From a checkpoint of a small contrastive audio-text model.
Model: 11.5M parameters, encoder arch mobilenet_v2.
Training: adamw at rate 0.00087, batches of 256.
Data: trained on short read English sentences (LibriTTS-R), 26041 training examples, 115.0 epochs.
Rows from block 3 of the text encoder of a small contrastive audio-text model, named by matrix and row number. Rows with one number belong to one neuron. Each number is 500 + 25 x the weight over its row's rms, rounded and kept within 0 to 999. All counts start at 0. Numbers have three digits each. After the name is the row's rms in percent of the matrix's.
Before each neuron's rows are labels from the 100 texts, of 14848, where the neuron reaches its highest value: "fires on" is the input token at the peak. Only what is clearly more common there than usual is listed. The data: short read English sentences (LibriTTS-R). In brackets: how many of the 100, against the usual share in percent.
# fc1: MLP up (text_encoder.blocks.3.mlp.fc1.weight, 1536x384), inputs 110-164
# fc2: MLP down (text_encoder.blocks.3.mlp.fc2.weight, 384x1536, transposed), outputs 110-164

fires on: "d" (20 vs 3.5); "t" (17 vs 7.1)
fc1.191 103:525485474513485506513496485483487505482525461455464490493493454516505510530508543434510507543493456504493508475500490479475490450484498527470473430504528538513471453
fc2.191 095:497497523481496446527487478503489495475492513519515498510536483507473480464541473503508529508517499491464523510487492511523496477514529506558505491459468494522525506

fires on: "'" (63 vs 0.7); "r" (15 vs 4.3)
fc1.247 100:460525521487523496469506517505482522498499523500506520484513507502510477536490546497498532493495540518513482453492480489498478476507514484539520544487471476517552534
fc2.247 102:498496495523500569449468554533547515484500518521475525490475496509514514488482537479484483503510488500495524549483494497485522484543502461528471465463471530478487499

fires on: "'" (100 vs 0.7)
fc1.212 101:533510485530518508479494466531517532522513477483469493480512548521512491451465535452487515505501506543469498449512468498468464523505489490501441506534471511457475503
fc2.212 099:476471492475522497497536500550490500505489532474515519532540550515476497448462495478466492466529500500498495476485502497507468473522469517469469520519459503509478493

fires on: "i" (100 vs 5.4)
fc1.377 089:546474485454539513510475542504506527459503499491525465473477490496536503532516484473482516497512501468485492454499522512467496493513504514482521491498516510487506527
fc2.377 128:517475475490497495500508553499508490517520495491520460443553542490573523474515513453480506493467520538465449508516481495498473493530486472519485463532508492505493554

fires on: "w" (60 vs 2.1); "r" (12 vs 4.3); "i" (11 vs 5.4)
fc1.585 105:479487471500468468473567504456462454488512592532506444476507522487530531508503517491510515498499536515486474505503557507468502463501498520451496503490496492547511464
fc2.585 099:479507484524474510504516516555516536497501478535490504488480482518506486526514466483542469458555473491538470463500505491497534512500491504473557528534492501498505496

fires on: "o" (25 vs 6.2); "l" (23 vs 3.3); "p" (13 vs 1.2)
fc1.157 102:529479476500532517486555461514524544505483530519488502504476516505486523538471488462514537535507488540524450485539514475517472486491503473528484493541495526488511503
fc2.157 099:557487498520512530470505468523502516486526527528525503538524502514544515472463545532453448497482524477525488491498488512493520504476472499514531504515519510455514525

fires on: "s" (30 vs 4.8); "m" (8 vs 2.1)
fc1.346 102:569502479478530535482472495482552540510528496461530472516507510455478465456524490493501507475514495519496485527493530537490515514486504512486473512481532481500508462
fc2.346 099:547515492537480525466563487476543545515440528485471494479493474422487487511447480511551525488494509473553495488538509518498511497515485507512482506508488511548505501

fires on: "a" (38 vs 6); "i" (28 vs 5.4); "l" (18 vs 3.3); "w" (11 vs 2.1)
fc1.410 100:502513495500505447521480511545505495528499511495518477504520499523507529541527494515530476465463485543452502462472454544468549459461516513488532476461451519491529507
fc2.410 094:503522494493522517485524486475506511513490524459505512487473490459488460529490465495504530525487526460519502453531485522516463532484494508523464504521526458496489502

fires on: "s" (55 vs 4.8); "d" (18 vs 3.5)
fc1.579 113:495482526486459475523485532461519545475467514511543452508442520485491499517553490468503513521543490460486498481521493483508518467533457519480495478514516488532494511
fc2.579 100:470472489532540492472487484522466492509462495518491501524522500463498475494495503479516484507460512481521515542479477499513527555524516500517501448481476481517535473

fires on: "i" (24 vs 5.4); "n" (11 vs 4.8); "y" (7 vs 2.1)
fc1.330 099:522510512513510466518554508518447469523505471491535435431486517525510469517514503495526450479533478483511501503516506484475500479507468492516510481510569541510482527
fc2.330 091:485480529517483509476481451463535516531506557531500499516468521534508506487460512522524521479508491517523522497495527506502466494498526505544483500443509528506515522

fires on: "d" (36 vs 3.5); "t" (18 vs 7.1); "b" (11 vs 1.1); "k" (7 vs 0.9)
fc1.648 097:434550550432506453517500540456484535487506502509531519495507480490464532493501493503493453515524470537493501497467484515508500424468529518473469485521506556465473553
fc2.648 101:517451480507497511496548495532499517506503500527515473511519496499471528455502488512561513499498486498498510485483500471496489518497511539466508570496466528518519484

fires on: " " (97 vs 16.4)
fc1.161 100:517487449495500482507525531510510456479544538496518482497505495510506479529538523461475465471496478518541531488509477511481453484460490521484484519517507497461527491
fc2.161 091:502512520509513492516540464472485497545506531480498505514432529478486514500500507477552461522560471543493476536513502509521543526499507482502509522526489497491538476

fires on: " " (75 vs 16.4); "r" (21 vs 4.3)
fc1.409 111:510483498474517523459499528503535482479531513485511489513482490466535513481471483519473443516475528506509491551487517485538487530489542484546490555518476460449516510
fc2.409 098:502502518487510555494487485510461485514515527508511527498492472472471524506468399532470477471474518530531476510509501528511486507517504501506499486510460490503542485

fires on: "o" (100 vs 6.2)
fc1.139 093:516480477500518489489527466504529502465477442529518496537513477448512534482519478456506512472487466545496469481502491523492503455490505454498495516462513511465454519
fc2.139 099:516508491498463516505490541498524545533495517484458480462493481504529490556549509455488541510505495491477466498477498501494466512530496532494499493544530532519548524

fires on: "d" (19 vs 3.5); "m" (11 vs 2.1)
fc1.45 105:487431488507470488550543500519523465478481484426523472487498517471477504469491542495492510538517511524460494469518523535512507499497499521483492456465496432476485521
fc2.45 101:480472500513522521497510515539524498512524481552532512523478457506495486500485474488503574524488546451472515520521483501550511501508496498526491493531532483557481491

fires on: "i" (46 vs 5.4); "y" (18 vs 2.1); "l" (7 vs 3.3)
fc1.764 101:495458450484452484488549531493468517490517495488505521469477515499536467513515518496488484531426483475495485507468470476485501522466471486470480513482479507467486491
fc2.764 096:488530513510446504482498521514486482537525515507484477502454506496471503490478492512495529487531510503511524494512495518507496545513466444539523551473452528532494462

fires on: "s" (23 vs 4.8); "d" (22 vs 3.5); "w" (14 vs 2.1); "o" (14 vs 6.2)
fc1.512 104:491499535475543522529532486501498533485505508485497497486505469499497477505475499443476501564507500484447495466421564503492473449543506497515501475478516460492506489
fc2.512 101:487488512495542531489478476463526525471480493479543512459515462469492524436527450555438507469517473481516489488502568494534471479509507504473471492519508495503511511

fires on: "w" (35 vs 2.1); "o" (22 vs 6.2); "l" (11 vs 3.3)
fc1.643 098:469525488486545524460491507493510495499510503477473476479526484473474525483549506474483500481499529513483502501526491481466535495517501491502507499464487498521463499
fc2.643 097:519505455501454536479483496557548455514481535517481515480492507503479462526520507523532492555518524498513451458449486498522506502499511501514494489461541504522521503

fires on: "a" (78 vs 6)
fc1.167 107:494484498528484511495476504478514529497509460473513467528462481467513493514541507493482527509512479518483502465518486475489479465498483492504512521470481500489484484
fc2.167 100:536490513486576490497480487510550522533521487524499476533518529487518482500465502534562503552523507458489507504458514457485446518501514494459486513495463526530470531

fires on: "d" (25 vs 3.5); "r" (17 vs 4.3); "<end>" (12 vs 2.9); "b" (8 vs 1.1)
fc1.760 102:505501486470488519532493478521510506493460495529496508507497473507522508496480482483522517450485502540502478499505504496499487484541516539508527466451509519489476538
fc2.760 093:510449503536503525470536502477466509555461531491483500492515482548489523510492477465505481469503483483489473483486475505532502503468472492507492532486465438523490477

fires on: "a" (99 vs 6)
fc1.129 096:538488496517490559541452505483510494503518498502451475501501476534473507490497482477494506504524511515521478460498496466485483441472471477535520492461509483463469462
fc2.129 109:476500521524519527530508524481493522475499507518518469489513519474551501494517517490489482496522497548480455463509461522503484502483498479485476467509536435473521517

fires on: " " (35 vs 16.4); "a" (15 vs 6); "d" (10 vs 3.5)
fc1.158 103:494540453480474485500512515486498516469528522506494504481505475512525515506543465522528516483503486491511501507504504527470504507487505503508475486526485502453505475
fc2.158 092:467555523570508506482482491471519506516497511508482470513444500512495508474530507487483494471532501507482511535503533485468520525475528484523520503529485517516509504

fires on: " " (51 vs 16.4); "u" (25 vs 2.4); "s" (24 vs 4.8)
fc1.35 094:462522506493523495526508484517463453487456529492468519497476485515509490535494502481534522523441487488479481488497487535537494531511511485481489529527518504481457505
fc2.35 100:475489496481501489502435575533504488482501531505508482456532455482515488489523478452482507521511500508487518515452463472461514497538469518532479462534531539472501503

fires on: "d" (18 vs 3.5); "m" (18 vs 2.1); "n" (12 vs 4.8); "g" (9 vs 1.5)
fc1.198 104:521488478489544522502480501521521541480501507514482475450476477472525459496533494518483492485522525532506469471504492499464501541522508531504541517485560507497507540
fc2.198 103:476501544513503478521469490555469477505470499551500483541494498525527503522497493494502534436515477550541513490516495478516511534467526539526465497515495530521515509

fires on: "r" (49 vs 4.3); "w" (15 vs 2.1); "l" (13 vs 3.3)
fc1.563 102:486517494511513536484565498494516536474521488525469509433509510491496495475488558526453498492520495516494441533515506497511494552504511499558494522544500459515507492
fc2.563 097:498466496500501468520492445490495471514525491480491493478549514517479469494448519519531536544468485546492508487500493529483465519505524516524519480521518501485539477

fires on: "i" (57 vs 5.4); "m" (14 vs 2.1)
fc1.674 109:512485510447499523516447483506539493473553511483509519529493503539519507500517513473490533468516494482496476537513497516461532482504485489519459532490463498496471468
fc2.674 095:480516522514517492509509467505499471509456508506488519515527504478508487494522500504461483498506471472511494472519509538513498536475512486502447478487493515489479489

fires on: "w" (65 vs 2.1); "o" (19 vs 6.2); "l" (10 vs 3.3)
fc1.189 102:492467487477539494512524509482502478519484474476502502516517536503478463453537463471484475469490558488509534473497500494520484464485479528478555473457499525501515517
fc2.189 098:535490498463491491498501464551472524471490536498496519511498541512450522540459471477506501475494542508554494506522500496511489534516516499508521495504503513522506493

fires on: "a" (90 vs 6)
fc1.208 096:487487461554498519536516514464480521511480521499528484489496549480495510506511504473530497493502475487486483445469490497446482526517467462522509464521496491520537501
fc2.208 104:510466547446521499483535565468521510492539511511530460467507559482521492530505505525494549509514534459484463484487467510515460461506500478504460493531476504528521555

fires on: "d" (24 vs 3.5); "n" (11 vs 4.8); "j" (9 vs 0.1); "<end>" (9 vs 2.9)
fc1.763 105:511534497486504503460514496486508523494515495502518509475543506473483496534490467488478478481505482524451454510429495482506528529496516491509534495508501519446456511
fc2.763 102:499537531521459528507480478546496495559492499467483482523496476486446469519480497508493524510461477553533489511472534465481529480473531539511475510497491500512494461

fires on: "r" (47 vs 4.3); "k" (7 vs 0.9)
fc1.602 101:479461431490488543496534511538496520520510481477526471496460499491563498495476532512479503522474540448456522510495484521434464483481507546503488539491565479476502503
fc2.602 096:483481504528518496485483501494504542496527504520514503504485458497497481487485486505481451498490509532546528510475529479514518482512529495471534506510513523511460499

fires on: "i" (48 vs 5.4); "a" (38 vs 6); "w" (11 vs 2.1)
fc1.1 101:491542454498448499518522505561457496550522469499502504506524510524524490507439539512501500477503504518475500536490503487544499474473533477486517532474531495520499482
fc2.1 092:515469518504516527499509509454548491424556482461485512484547517460461471493491509502469452502495517500546503479496515548516507530469490461484506523486496466467530447

fires on: "r" (52 vs 4.3); "o" (14 vs 6.2)
fc1.365 098:515492529477485459467493445472484518496517451512526448465522496507522477512487517506504506491511481523484452472507534499466487548481521506517491548497492484498517514
fc2.365 100:484514502538533493510505504491469516497520525513509491489502506509492522493503505531494482500520480456481487512516506486518541525550444483487487536471472485494521482

fires on: "a" (100 vs 6)
fc1.226 085:540474497484545496498552503483481509508528482473541479511496552463516478505494547521502521519548557512427508516547484524496485522484470491520467472476456506502487495
fc2.226 139:500459508467481504497480496511481505519518479464502467479525537495553488521519503469488515517527516522514457505506475515498460443539480519523508485492520499487496534

fires on: "r" (55 vs 4.3)
fc1.417 105:535506519514506468490464500458504475495526496484509483495483499524484486484532516479509495485500480535467478513487474502517477477508513540504472476500500536523482497
fc2.417 099:462524521516463497511441529438513481484471497548517491517479484528516470482468476516516508513467465508511530493548502479489481463510459519479541440510508494480512495

fires on: "w" (26 vs 2.1); "o" (24 vs 6.2); "l" (17 vs 3.3); "f" (7 vs 1.3)
fc1.303 101:466534476499498491516478491475506538496456507458514535472505491476476459488477510510492490480500529545480532519458531486513521495519474489513459480534517452553513504
fc2.303 091:493473531505516527474509494494472518483487467512524478465522501440484457464473433526503501514533557502508499534522521526497512483474494510514493478438496500487480484

fires on: " " (83 vs 16.4); "'" (9 vs 0.7)
fc1.34 103:472513487461504477550492498488537506460510497470513498504508502478514502476525503471489479484521532535494499517466480516463522454554499515491469529498526476498491480
fc2.34 097:545508531518495498454476482531508496498495500517458507521451472500519532532500494503471502547518498472561496515464452494518477497490475441508525537478497474506475479

fires on: "i" (100 vs 5.4)
fc1.600 086:481466532507492528479506490512535540515542476518499473476491532514536451483508551464477513503488487505493506495480525492451492499506527489513512516504531501463533494
fc2.600 139:499486533475508496472473528493511519522530483485467477481519524507570501512518488455480520543482511518463470505470449523501470514521448518486490503507522522470483545

fires on: "'" (93 vs 0.7)
fc1.501 100:475535490480522519487487477509518506497522444490506525499474528510493530478435507499492553494479450470496448511495482536507459469509491520489505489452499556528517530
fc2.501 099:510500498466532450508516526529487500482464509540486512517506464516464499519528466499511518479458477505471491481559569452485513498499468492510496520508482531514468482

fires on: " " (34 vs 16.4); "h" (25 vs 4.9); "a" (13 vs 6)
fc1.634 100:489517500458501510518515521478480511479495527485484521515482508512488493501487488480476481509499538497531501487518514509482498551481542532510497487471496532475498514
fc2.634 095:482470542497515482472491488498469498465493481544474502542496472473456509470503447501441507498518519483521490464540480505462479464537501494475480509465517556491486506

fires on: "d" (27 vs 3.5); "y" (16 vs 2.1); "i" (12 vs 5.4); "m" (8 vs 2.1)
fc1.31 104:542525506505478493454522452450538520494504511561494491479518501502537474497541553523472505470523482476513478528514493533528455491502460521471539488476482493484558489
fc2.31 095:536496532563490519440514472535530531518512505518446521460485518513490538504554551494477511503497513485552489512515463497462499512521526483508521521505520512487499524