config.yaml
encoder_arch: "mobilenet_v2"
noise_aug: 0.002
spec_augment: false
encoder_widths: [96, 96, 96]
text_encoder_width: 384
text_encoder_parallel_block: false
residual_init: "scaled_by_depth"
optimizer: "adamw"
weight_decay: 0.1
Rows from block 2 of the text encoder, named by matrix and row number. Rows with one number belong to one attention dimension. Each number is 500 + 25 x the weight over its row's rms, rounded and kept within 0 to 999. All counts start at 0. Numbers have three digits each. After the name is the row's rms in percent of the matrix's.
# v: attention query, key and value (stacked) (text_encoder.blocks.2.attn.qkv.weight, 1152x384, the v third), inputs 128-255
# proj: attention output (text_encoder.blocks.2.attn.proj.weight, 384x384, transposed), outputs 128-255
v.210 096:503490488487484460465480495515462475521541525451510461548509497528474495496517487506467493483476509490488481546520499492533529495537499457503515513507526500533478498478469513503506491523498521512526531517501499470478514472501484515523469539521477511468508495519494522496494483508449495502506510506497491470490502524521478464484521500483509494492447500512510503468488492505495511539526
v.211 096:464546484501499498526514501520514525504463475540499507473436474446495487476517518513513489476495491480498522490487491455502484515470522459498467490521513515455535473485506533509514500486505497530531542482551549492500504494475494502502505521518511446507546475509445534469488463479526482494486500496471528488499526526517475516519530520513470532509481476539484534465558490477499488506465
v.212 108:486478527495517495517484454556497475494485454532509505449536522503505505490488460483502510490481519499534493488524468539482489494466481497535457508510481491531510493513543467484523499491487486502491524544458483494492482535459515493432507508509550506499496467450532529523492513478465489515448512539509516500464480482505503480487515483460493443483487515481489519512496451539502548505478
v.213 102:485498522518526519456502511526496528502477498536489519529518531566513506498483481497483522505506527500475520451505511494536512464503509501527549519486504511509484513523465512449457492479517496490494521518449475467526515509569472472504514492535515538511520532540522501489485460545517537497521488505507511513510517495519550502471494447476494487496426513485503487524519491481518466524505
v.214 119:543523420467471458508512485454481472478532492460495499493520514467471481489500571498464505472479482545517535500490475496482488508530464519434463459496510477461507537520536505512520520512510504510505455551500478526484517471504519503522510528517522505519472539488500486494502471480538491504495448513475463517510489464470485498472473537534536539531580497524529508453538482486467494495474
v.215 118:537502441484484526497510510499525516496528488506484484485520504500501505535503498539496525519468514496504502557502485488493494488484476520460463494513515518454481528497542504494508538478480496514501509493492493515499484515502538475474505511537481480483485485433491541493497467520506495543513482502495495498510480508500507506469500509499482478488524560547492550438513491485464479504468
v.216 106:482489477518496527503548456517488498518498551453524482521493540525530492476510504475491501509530482500467492522518518495513546487529541520460467509474450497470477490510499498478492478538521530528514508462494483504514476481472501533503537535467510499498459516480526536451537485473525520464519494480487468460478490518474529526490510483493519541518529518513461464488464514484493520460473
v.217 104:539534505499507511504465461472495564505500570533502507508507484486493483524513514509464527490454502500494510484467512470507505478466493450457457526503467507508511479500504471532502479498530445495508501511486495519537440503458506525468497469511507448492507525537544498516513493484498505500544479486498504524513484483509489492503439509500466497473555484496490477488495475531528559468497
v.218 104:503534511482480497495483541478518507505474446524505474479482499461511518489498550542495489502520509512531451506511499470523466489465474504472445477518524523493522533483521496525523459515532484504491502522498497542489506484480518511449469512498503443470481479478453480495480498484488462504524495514559498551456493470514498482525524496503521525494464473521485486472534508491493494472505
v.219 100:521499539533522509514450491501477439502474481553490507506505470485505541547516519495495490499502461496485519472453525502513489457490513512522502502518480509539515472519479482527533485467475476477515494567495538530475547487537478532495550458532523456479526471544471473512512549502486477488526539489525498507518513500516462482486502475496459528486483467479480524537534520544493523496553
v.220 102:530526482513489479477512524505424502517532474520479476516505479483487482501503532523508463441489478516477481524515481495497474497503498467515452497535539517517529490453525500522530517498542482529500513513520494484495514497458512515511450523520489483458470532490469520553515461502513516493493481545485501491488502478517490459522502538473512542500489475536477573483471501508474574526482
v.221 100:470449494504534504516499526493506480519492503506498494459468488425540506517515482511445513521482533477485468500500497524483507504481490512506501509532521497470506498497496511482508480469466474512498521522537507471486512524547538494513469529505517512516479467480497467496477468500498496525494554509521541485454506482520507468493498518502525480506471503547519541477512512498498477495500
v.222 103:450488506547498528532526539494462490539454508498482494499510510532528518492475485492518491503501500485480484496492499528521525507518478506525530515501532514507482473500513447507516494503443532487475522568505507463472463501500522503505526513481478548523494510471482506544514482482472486525511525518516499492462500493517501488507512514476536484473448524516509519532514487506504496536531
v.223 100:512458449511482447507493505486459485494525460502432489526506512539503514525471480518498516469502490531545547509526468523516514473539485522495485521464472498453507516468538531503490509484441532507503453494504495516479493462473501520501521535468525552524519535532536517505508524513510536515509478473457499520511480503506487484490542507469539508521510516532464516460516466436501527477498
v.224 090:497506471527519524529461477493540513550512511513488474471452507467504475511531477496529449455507495478490496498497450504531482487510450494526508522497510537496479480484496481492517475491492484520477557481468472519520465525548495525527512480486518488524528506508457526505516487512502529502469515458498513507503513535497477478507466495512474467509520508489518550509486547501521493502487
v.225 113:479523507481518515507500494494514479540480516515489517477483501493484478525520455475521505514529510495506487516503476496516541485492508493520473517523529540521495466467517465508519493549464521540490540474547501441484461495494567552520475496506453501479517474498493469466482515502533497497479520531524540500474523540531487500531455516550443469476499498552500510505490488534484490524533
v.226 113:497492531483524500487488514526499505524528548505506504499482528498510516522514442494534539537507497482460509468490484487491495466480476492510501539534522541520500485534491454459511484509480495540535520511505501489498442530494539490502482421476502495479479483458491506527518516509520542512521523527509529480529464516532509493486454466487435474483476527484490585539526501550480527511477
v.227 107:494530495508523515552517490486538500512494545489528483501498508438473465517494456461469491531510499492477486494495481469502505530479494491450467468483487502474518487491514500474525485476489518501481555495499521517527504509492529487500522524508464449463508486522469486485517482482518518485513571504527474534511479535484473532539453497529502481523520518489494489491504500514522502532507
v.228 094:494487508550533454470470506489496504479477513494521496590498490507513492492531499506501501516478506499480494470506499483554510498473517471487522493548502524486490488515526507486527520538529476496539523467509483510514476489518514502492491496495536473508508453441499483514542465517494546524546514478528523490465490518505480500482474522504498521507521494514521538509498545519525507472493
v.229 093:529477510546505490469526459505532470514544478494496509506557508536452478481448496522443517484512499519482508533540484500508511486483470507477501489484498484542440515533475517442512532465518531481525457523453473534474513531504490467484538502490518564511484516500560484521502517532462521468499454485495455504465499474431543474500529508438522502509498526446501485525492496523531487528463
v.230 104:508489504492467517524526499505460483497483487527516527500500513534480509509517548484497514510504484521558499487514473497494475527523486497516499486483536486465492526539498485503479480497474473516522434546530470457484487464494496466458540538514499549517499495494501483505483502513487449536489490503552516522544539509484507523477537473509507513497510492479520455508472464482512507454485
v.231 091:533494496514513479474519502483466522484506542539525471518500494546507501516504517507524506491456471522460464468513495502520501477513500485526485514502548561501527505531526488512494529536462480511497525483511482472479445521473497463537501456491488481554545467524498492478516489471481518500475474468508567528486546483500466494529487519499493447489464476520493521490519517530488504523475
v.232 109:515540485524542483488473521471486547511506491488519470534492507493494487502500478559515496470483477522436493466500488486518544491463502490527502499520502538495466511499512524506508529547521499503521547453471511517508488468478448464499477491488483492504517465466507513474538486486502573508502461517514508507506474482536489463510429484498499495524475471546494566508493528482505527511493
v.233 095:511535541524517463527442482513520524502493531506546498554505475481509495509501481487481490506505468467497497479515499467487497486487538480477483489523509570513488501486520497529521519534547535506468495509464505508496482530500511491540492476464448461496452509547498485514509514495495517499500533476492513529493502529532484544501466471483476504498487490452519558564504551515524507497447
v.234 115:525519459490459494484514524479502485485498467466491492521513511484481499473522525540495493477497441543504523519482525479517517512473477499484519488468523475481463514496493519513521489503499490477505475449493465533481542458499463499516486508522508496517487529504521494535513481493509493494470481505481466521478503483520498504497529495478534532520519506506493450481483524468494522511524
proj.210 098:522481483522508456474469524544499511525483511496522459551503457466498475445507503478541517461476496506494479537510484517465491499460451496540497508472552506490502512479509505514482535502488535521460493507469469490512453482497532514551483463482497467483512593480486488532516501485534506528480478494470451503513471470529499515492481501493487541462500558485515470487511520513492492568498
proj.211 090:499556500497484516514501543473476550478514516500517454529512488499473534497533458492545482514470458536503493470533489501515518470527528532541481519526512505486508495473494503462460497511482514474482499514537518497519541537511504512481497504472488478475530515549533551524509524509544508565480544473470502493502497542501475497497508495515486463502500506470503531550489575469497471523480
proj.212 109:532486515515551524526487499494514500520480490497503486475486516493538559520488550500511540496529514494470526508524480493462525526455503494481481564469525484516474480493455498479530500479511501485487465436495509477524481514512472553477495478543479504509494465520552507526509509484482496500466477540531521509473469513526503499457525496462486530504481527514485529488473565508530475508499
proj.213 096:478505522532525508500501488474521512562502494502465492519510507504499515486477514482505513464499478495486499504517494523516505476496477483497510496524515534521512462536494486476462520512500503502543483457514504501519489467476463454512509487505515515557489476509527524522517518520479531502496499506470544510476501535532504504516484515504462511527453474520514556542488507521504450504515
proj.214 115:494472491426430488514522481499483494465533487490523485509535493466464477484508450487456479523492537492524489519468450480497479545513496501521524453484469467483487564482522520506495451476500492517473505536480502471525534487525526478523510531496513512471523471459486468482490485519496472494484523513509463485563489460477529477487529493517527488490541480496500454460492462465473556475497
proj.215 114:524486497459413494505518486499484471465525492491515547487527534471496566508507461486504466538495489508503506486493465458469506527500519511541477517486482481468517496479484482465534448479503514518492488524502525508484504549531550507508512539507484507512511500504528489507476475502520467570488523498512492474539502475496528521487527494488506487513496508434495492473461489514479480478490
proj.216 107:502471482561481506459498529466481519451484506480503510562473500506481484465522476491488458456487513506479502464499539505554514483487464518532548440475477522500500461463478553544498522501493485487485558553481497505507547473531485510547501513477521427436530496459477463468519547465515489469499475471493473495483526513531503468505464506491531473495444526520508469489524513479493501543517
proj.217 107:501503516480529519513508490496502511487511488518472501485525534482457481508509494533480443532496487533475493506502485490532515519489504505507501489488485474521514554497482528517530518542497491500517499565526485486486537492520479470511478569519515478468491438465493487504549481499495513459519487517532515503529468493501502503498529505499512495532489481521489530509483498524507581475545
proj.218 102:506482502435509485533481506508492503495543527490504477463479459502529506508540504518506505547459511488528524558512472499479472542504510528480457485479528496492494555462514485482474471473491540502464454479524543461510482518514529502495545496546498524512530501511464525491504468513556499522528520496493484507534512510471471479470519486503521479498534515498507476485489521473460485480469
proj.219 099:509487554506528483465520497453506519498508530542496463468526480502466488531483545566495476496465490546496484550516524470488481479514529492481454500517485519516517555516503440478504552545511503499473519501490531486478483449448502474513524498521500478517470488482515522470518474495471521484538510491511510454509496528493463505510479503506474502479533508528520514541503505479503523492504
proj.220 102:521522481484495478493468508490508500500511495506494492489520482430487525474534495507491502464505503478521491545477504506463481502441472501506464534459509468496537561497493491507517502511491516520471500503472474531520500470491507510499460495511529505484453513478484522526518469488522443484521491496539476513521437488542503509470496479484529526500523503487480482444463532479501497522559
proj.221 105:495504483503490493480482511524516523540516537528492487476520485466549542494532510501532503513477508517564519508498522482438487479519504536512495555464528503512510534467479458475529509478483514528513478467507473509462483514476566544488477437533462496581501524541546495509488487512513494535504511485533503486524502491446468511487488493489485499491522495489474471505458510514487464472489
proj.222 100:502526506552511499481500517531508526548494503491493496515477455466545541487466549466525544452524518501491532508501528523490513537497495530496481522491522494494501474491463460498504475507482492475486479441470474495471469536503534584495518474544508498553502528546539485506506538464506479496507464487464494520482503493509471528481478501530504498485484559501510471506514523511501422489454
proj.223 108:505500505522447484480508496458457488510508529467511462492507497476522512475514492451505539457519558463488506525521508517466462499508505498515511500488477483462455470501495502506480474474510493495478479468459527491514502484480506527521484476476511484521507526529514494509473495493506513505466491517473519502508460492504504519476500504539535509467510542510497486464501494463493492509525
proj.224 088:489494512473516506478544480493498507502499495447494496516524497493479498478513490495510539471490498552552485476484536580466528506533497554513518514506511502507483545509509474562485503525502511477538518534490482499493493509501504512478474479481536511498493536477479506504513525509485522540507490491560536464518491475481471488498504554511491529499543537455518473463492450518540530469489
proj.225 112:509503486509519527513512470510526513510492491490531469504537479489521504514440531498490516436456502564556508494521515559526528496480536507483479502497515501528477508516498517512487511491464467443501513487512472463541481511529504532444506527514516505529471534491529455489516504499497537510503472493546529501498486481537472491531521531435539504491494523460494499469472510485504475465480
proj.226 115:480474467529524542490518514481509499515453448470476510511503503500537484510441527508518502445508470570532515482501549532492530455498519509514480505478536496529486526469501502528476505512471486446511520468501469514518490509543504478478492498496530516535492517480497484506531486475516506505477463515523512529473502500529491466517528538450506481514494506472502473468490540528506491497539
proj.227 105:489472493492459544525499522494500551502503471546472507495509545471492517492495484503514450485459499556551513469509495547536483505476510535485537534481488515510486497483532509510535535499494477483514514515468492478519479482512511501487507501488487503485500476449509533441479519458517487529449523500508501482510493479474531479525515482467472479468502501552461506519546499514490493540482
proj.228 090:519481494492501506516530510448475534490510474503485497478520486482492490479525478504474550488514512577551504495474535514449490480524517504504483527482505498506500544488501465537465515488466489510521528556485524520488479517504522481514487511507540493502533479496501540504505504430503528505486508487513523487508497484484518464477475516518516456506535537471491468474505460518485475512498
proj.229 097:519496516508529475517488488514496499474512498520465492492470484516503502505528517520493481516555499473456511512475466437528497486520479461481467493476501491514499472506480506480501487503473493498462456483484525512492507476462470494537494496556481479522535436554487520515492479484516469464484512505459485507505524524481499488484494473506495454531440495533494511523523507513483487505526
proj.230 104:495490509536516494473503494520477442508505544514505489538495552530476506511485526522507490537516489425439514524538490442490491516512494488548492458510501519489485481516488482474524466517511514530493507492527511484514530527506495495503514512519487492497494522516501486510517454540498476493526482534471485525505507520525515515496478486536485512517471470520538517500500518471490498483514
proj.231 092:511517511475502513467543468475521518513491492472528496506508491505500502488459494453505565504504525521532486488481525567444513491517505527514532501535508490495482562473487478553476498499502477485502502532521498501481495511525516519490496487517538521515501527484498509507538492485468547523528470513547524472529485479477492495498488550509523488519515526437516492458477454497510500474528
proj.232 109:508512500460486505481515501460501503501509502482509511499513470496504472488532469474502560495508507565538475508475527562442496493506502531498485537519478487499511549493477468539434504472485492495541493518491510497482489511511515514516484481480535493513525527482499523511516538460484536517531515489521516461530489496475498494466491526542532466512557521428520482473485478526494516503499
proj.233 091:495444502498508526495529527484492537470517453506467512481480520462470499507510479528495456501512508551512502485477513528480514493507509532507510509509520524506479524485541491530495541516479498480487476459461486518515507472510475491509513491497527506511540448470475540469507531466525491497431492498507502479462501501488506481527500516486483499499476516554493484514538480527478516533508
proj.234 110:509514530458459474494453485480494516494563509527512511481481501485464492485563474482483552548501525476484477505469465495501456500499461523454498510510472500475535497530491484513480496515525498546482505538506532519465483482440481521536477481460483501454490488526500511536480523505489493513553540478471483448568515496445497516461487476556509522487526498495496505508506466486492526487481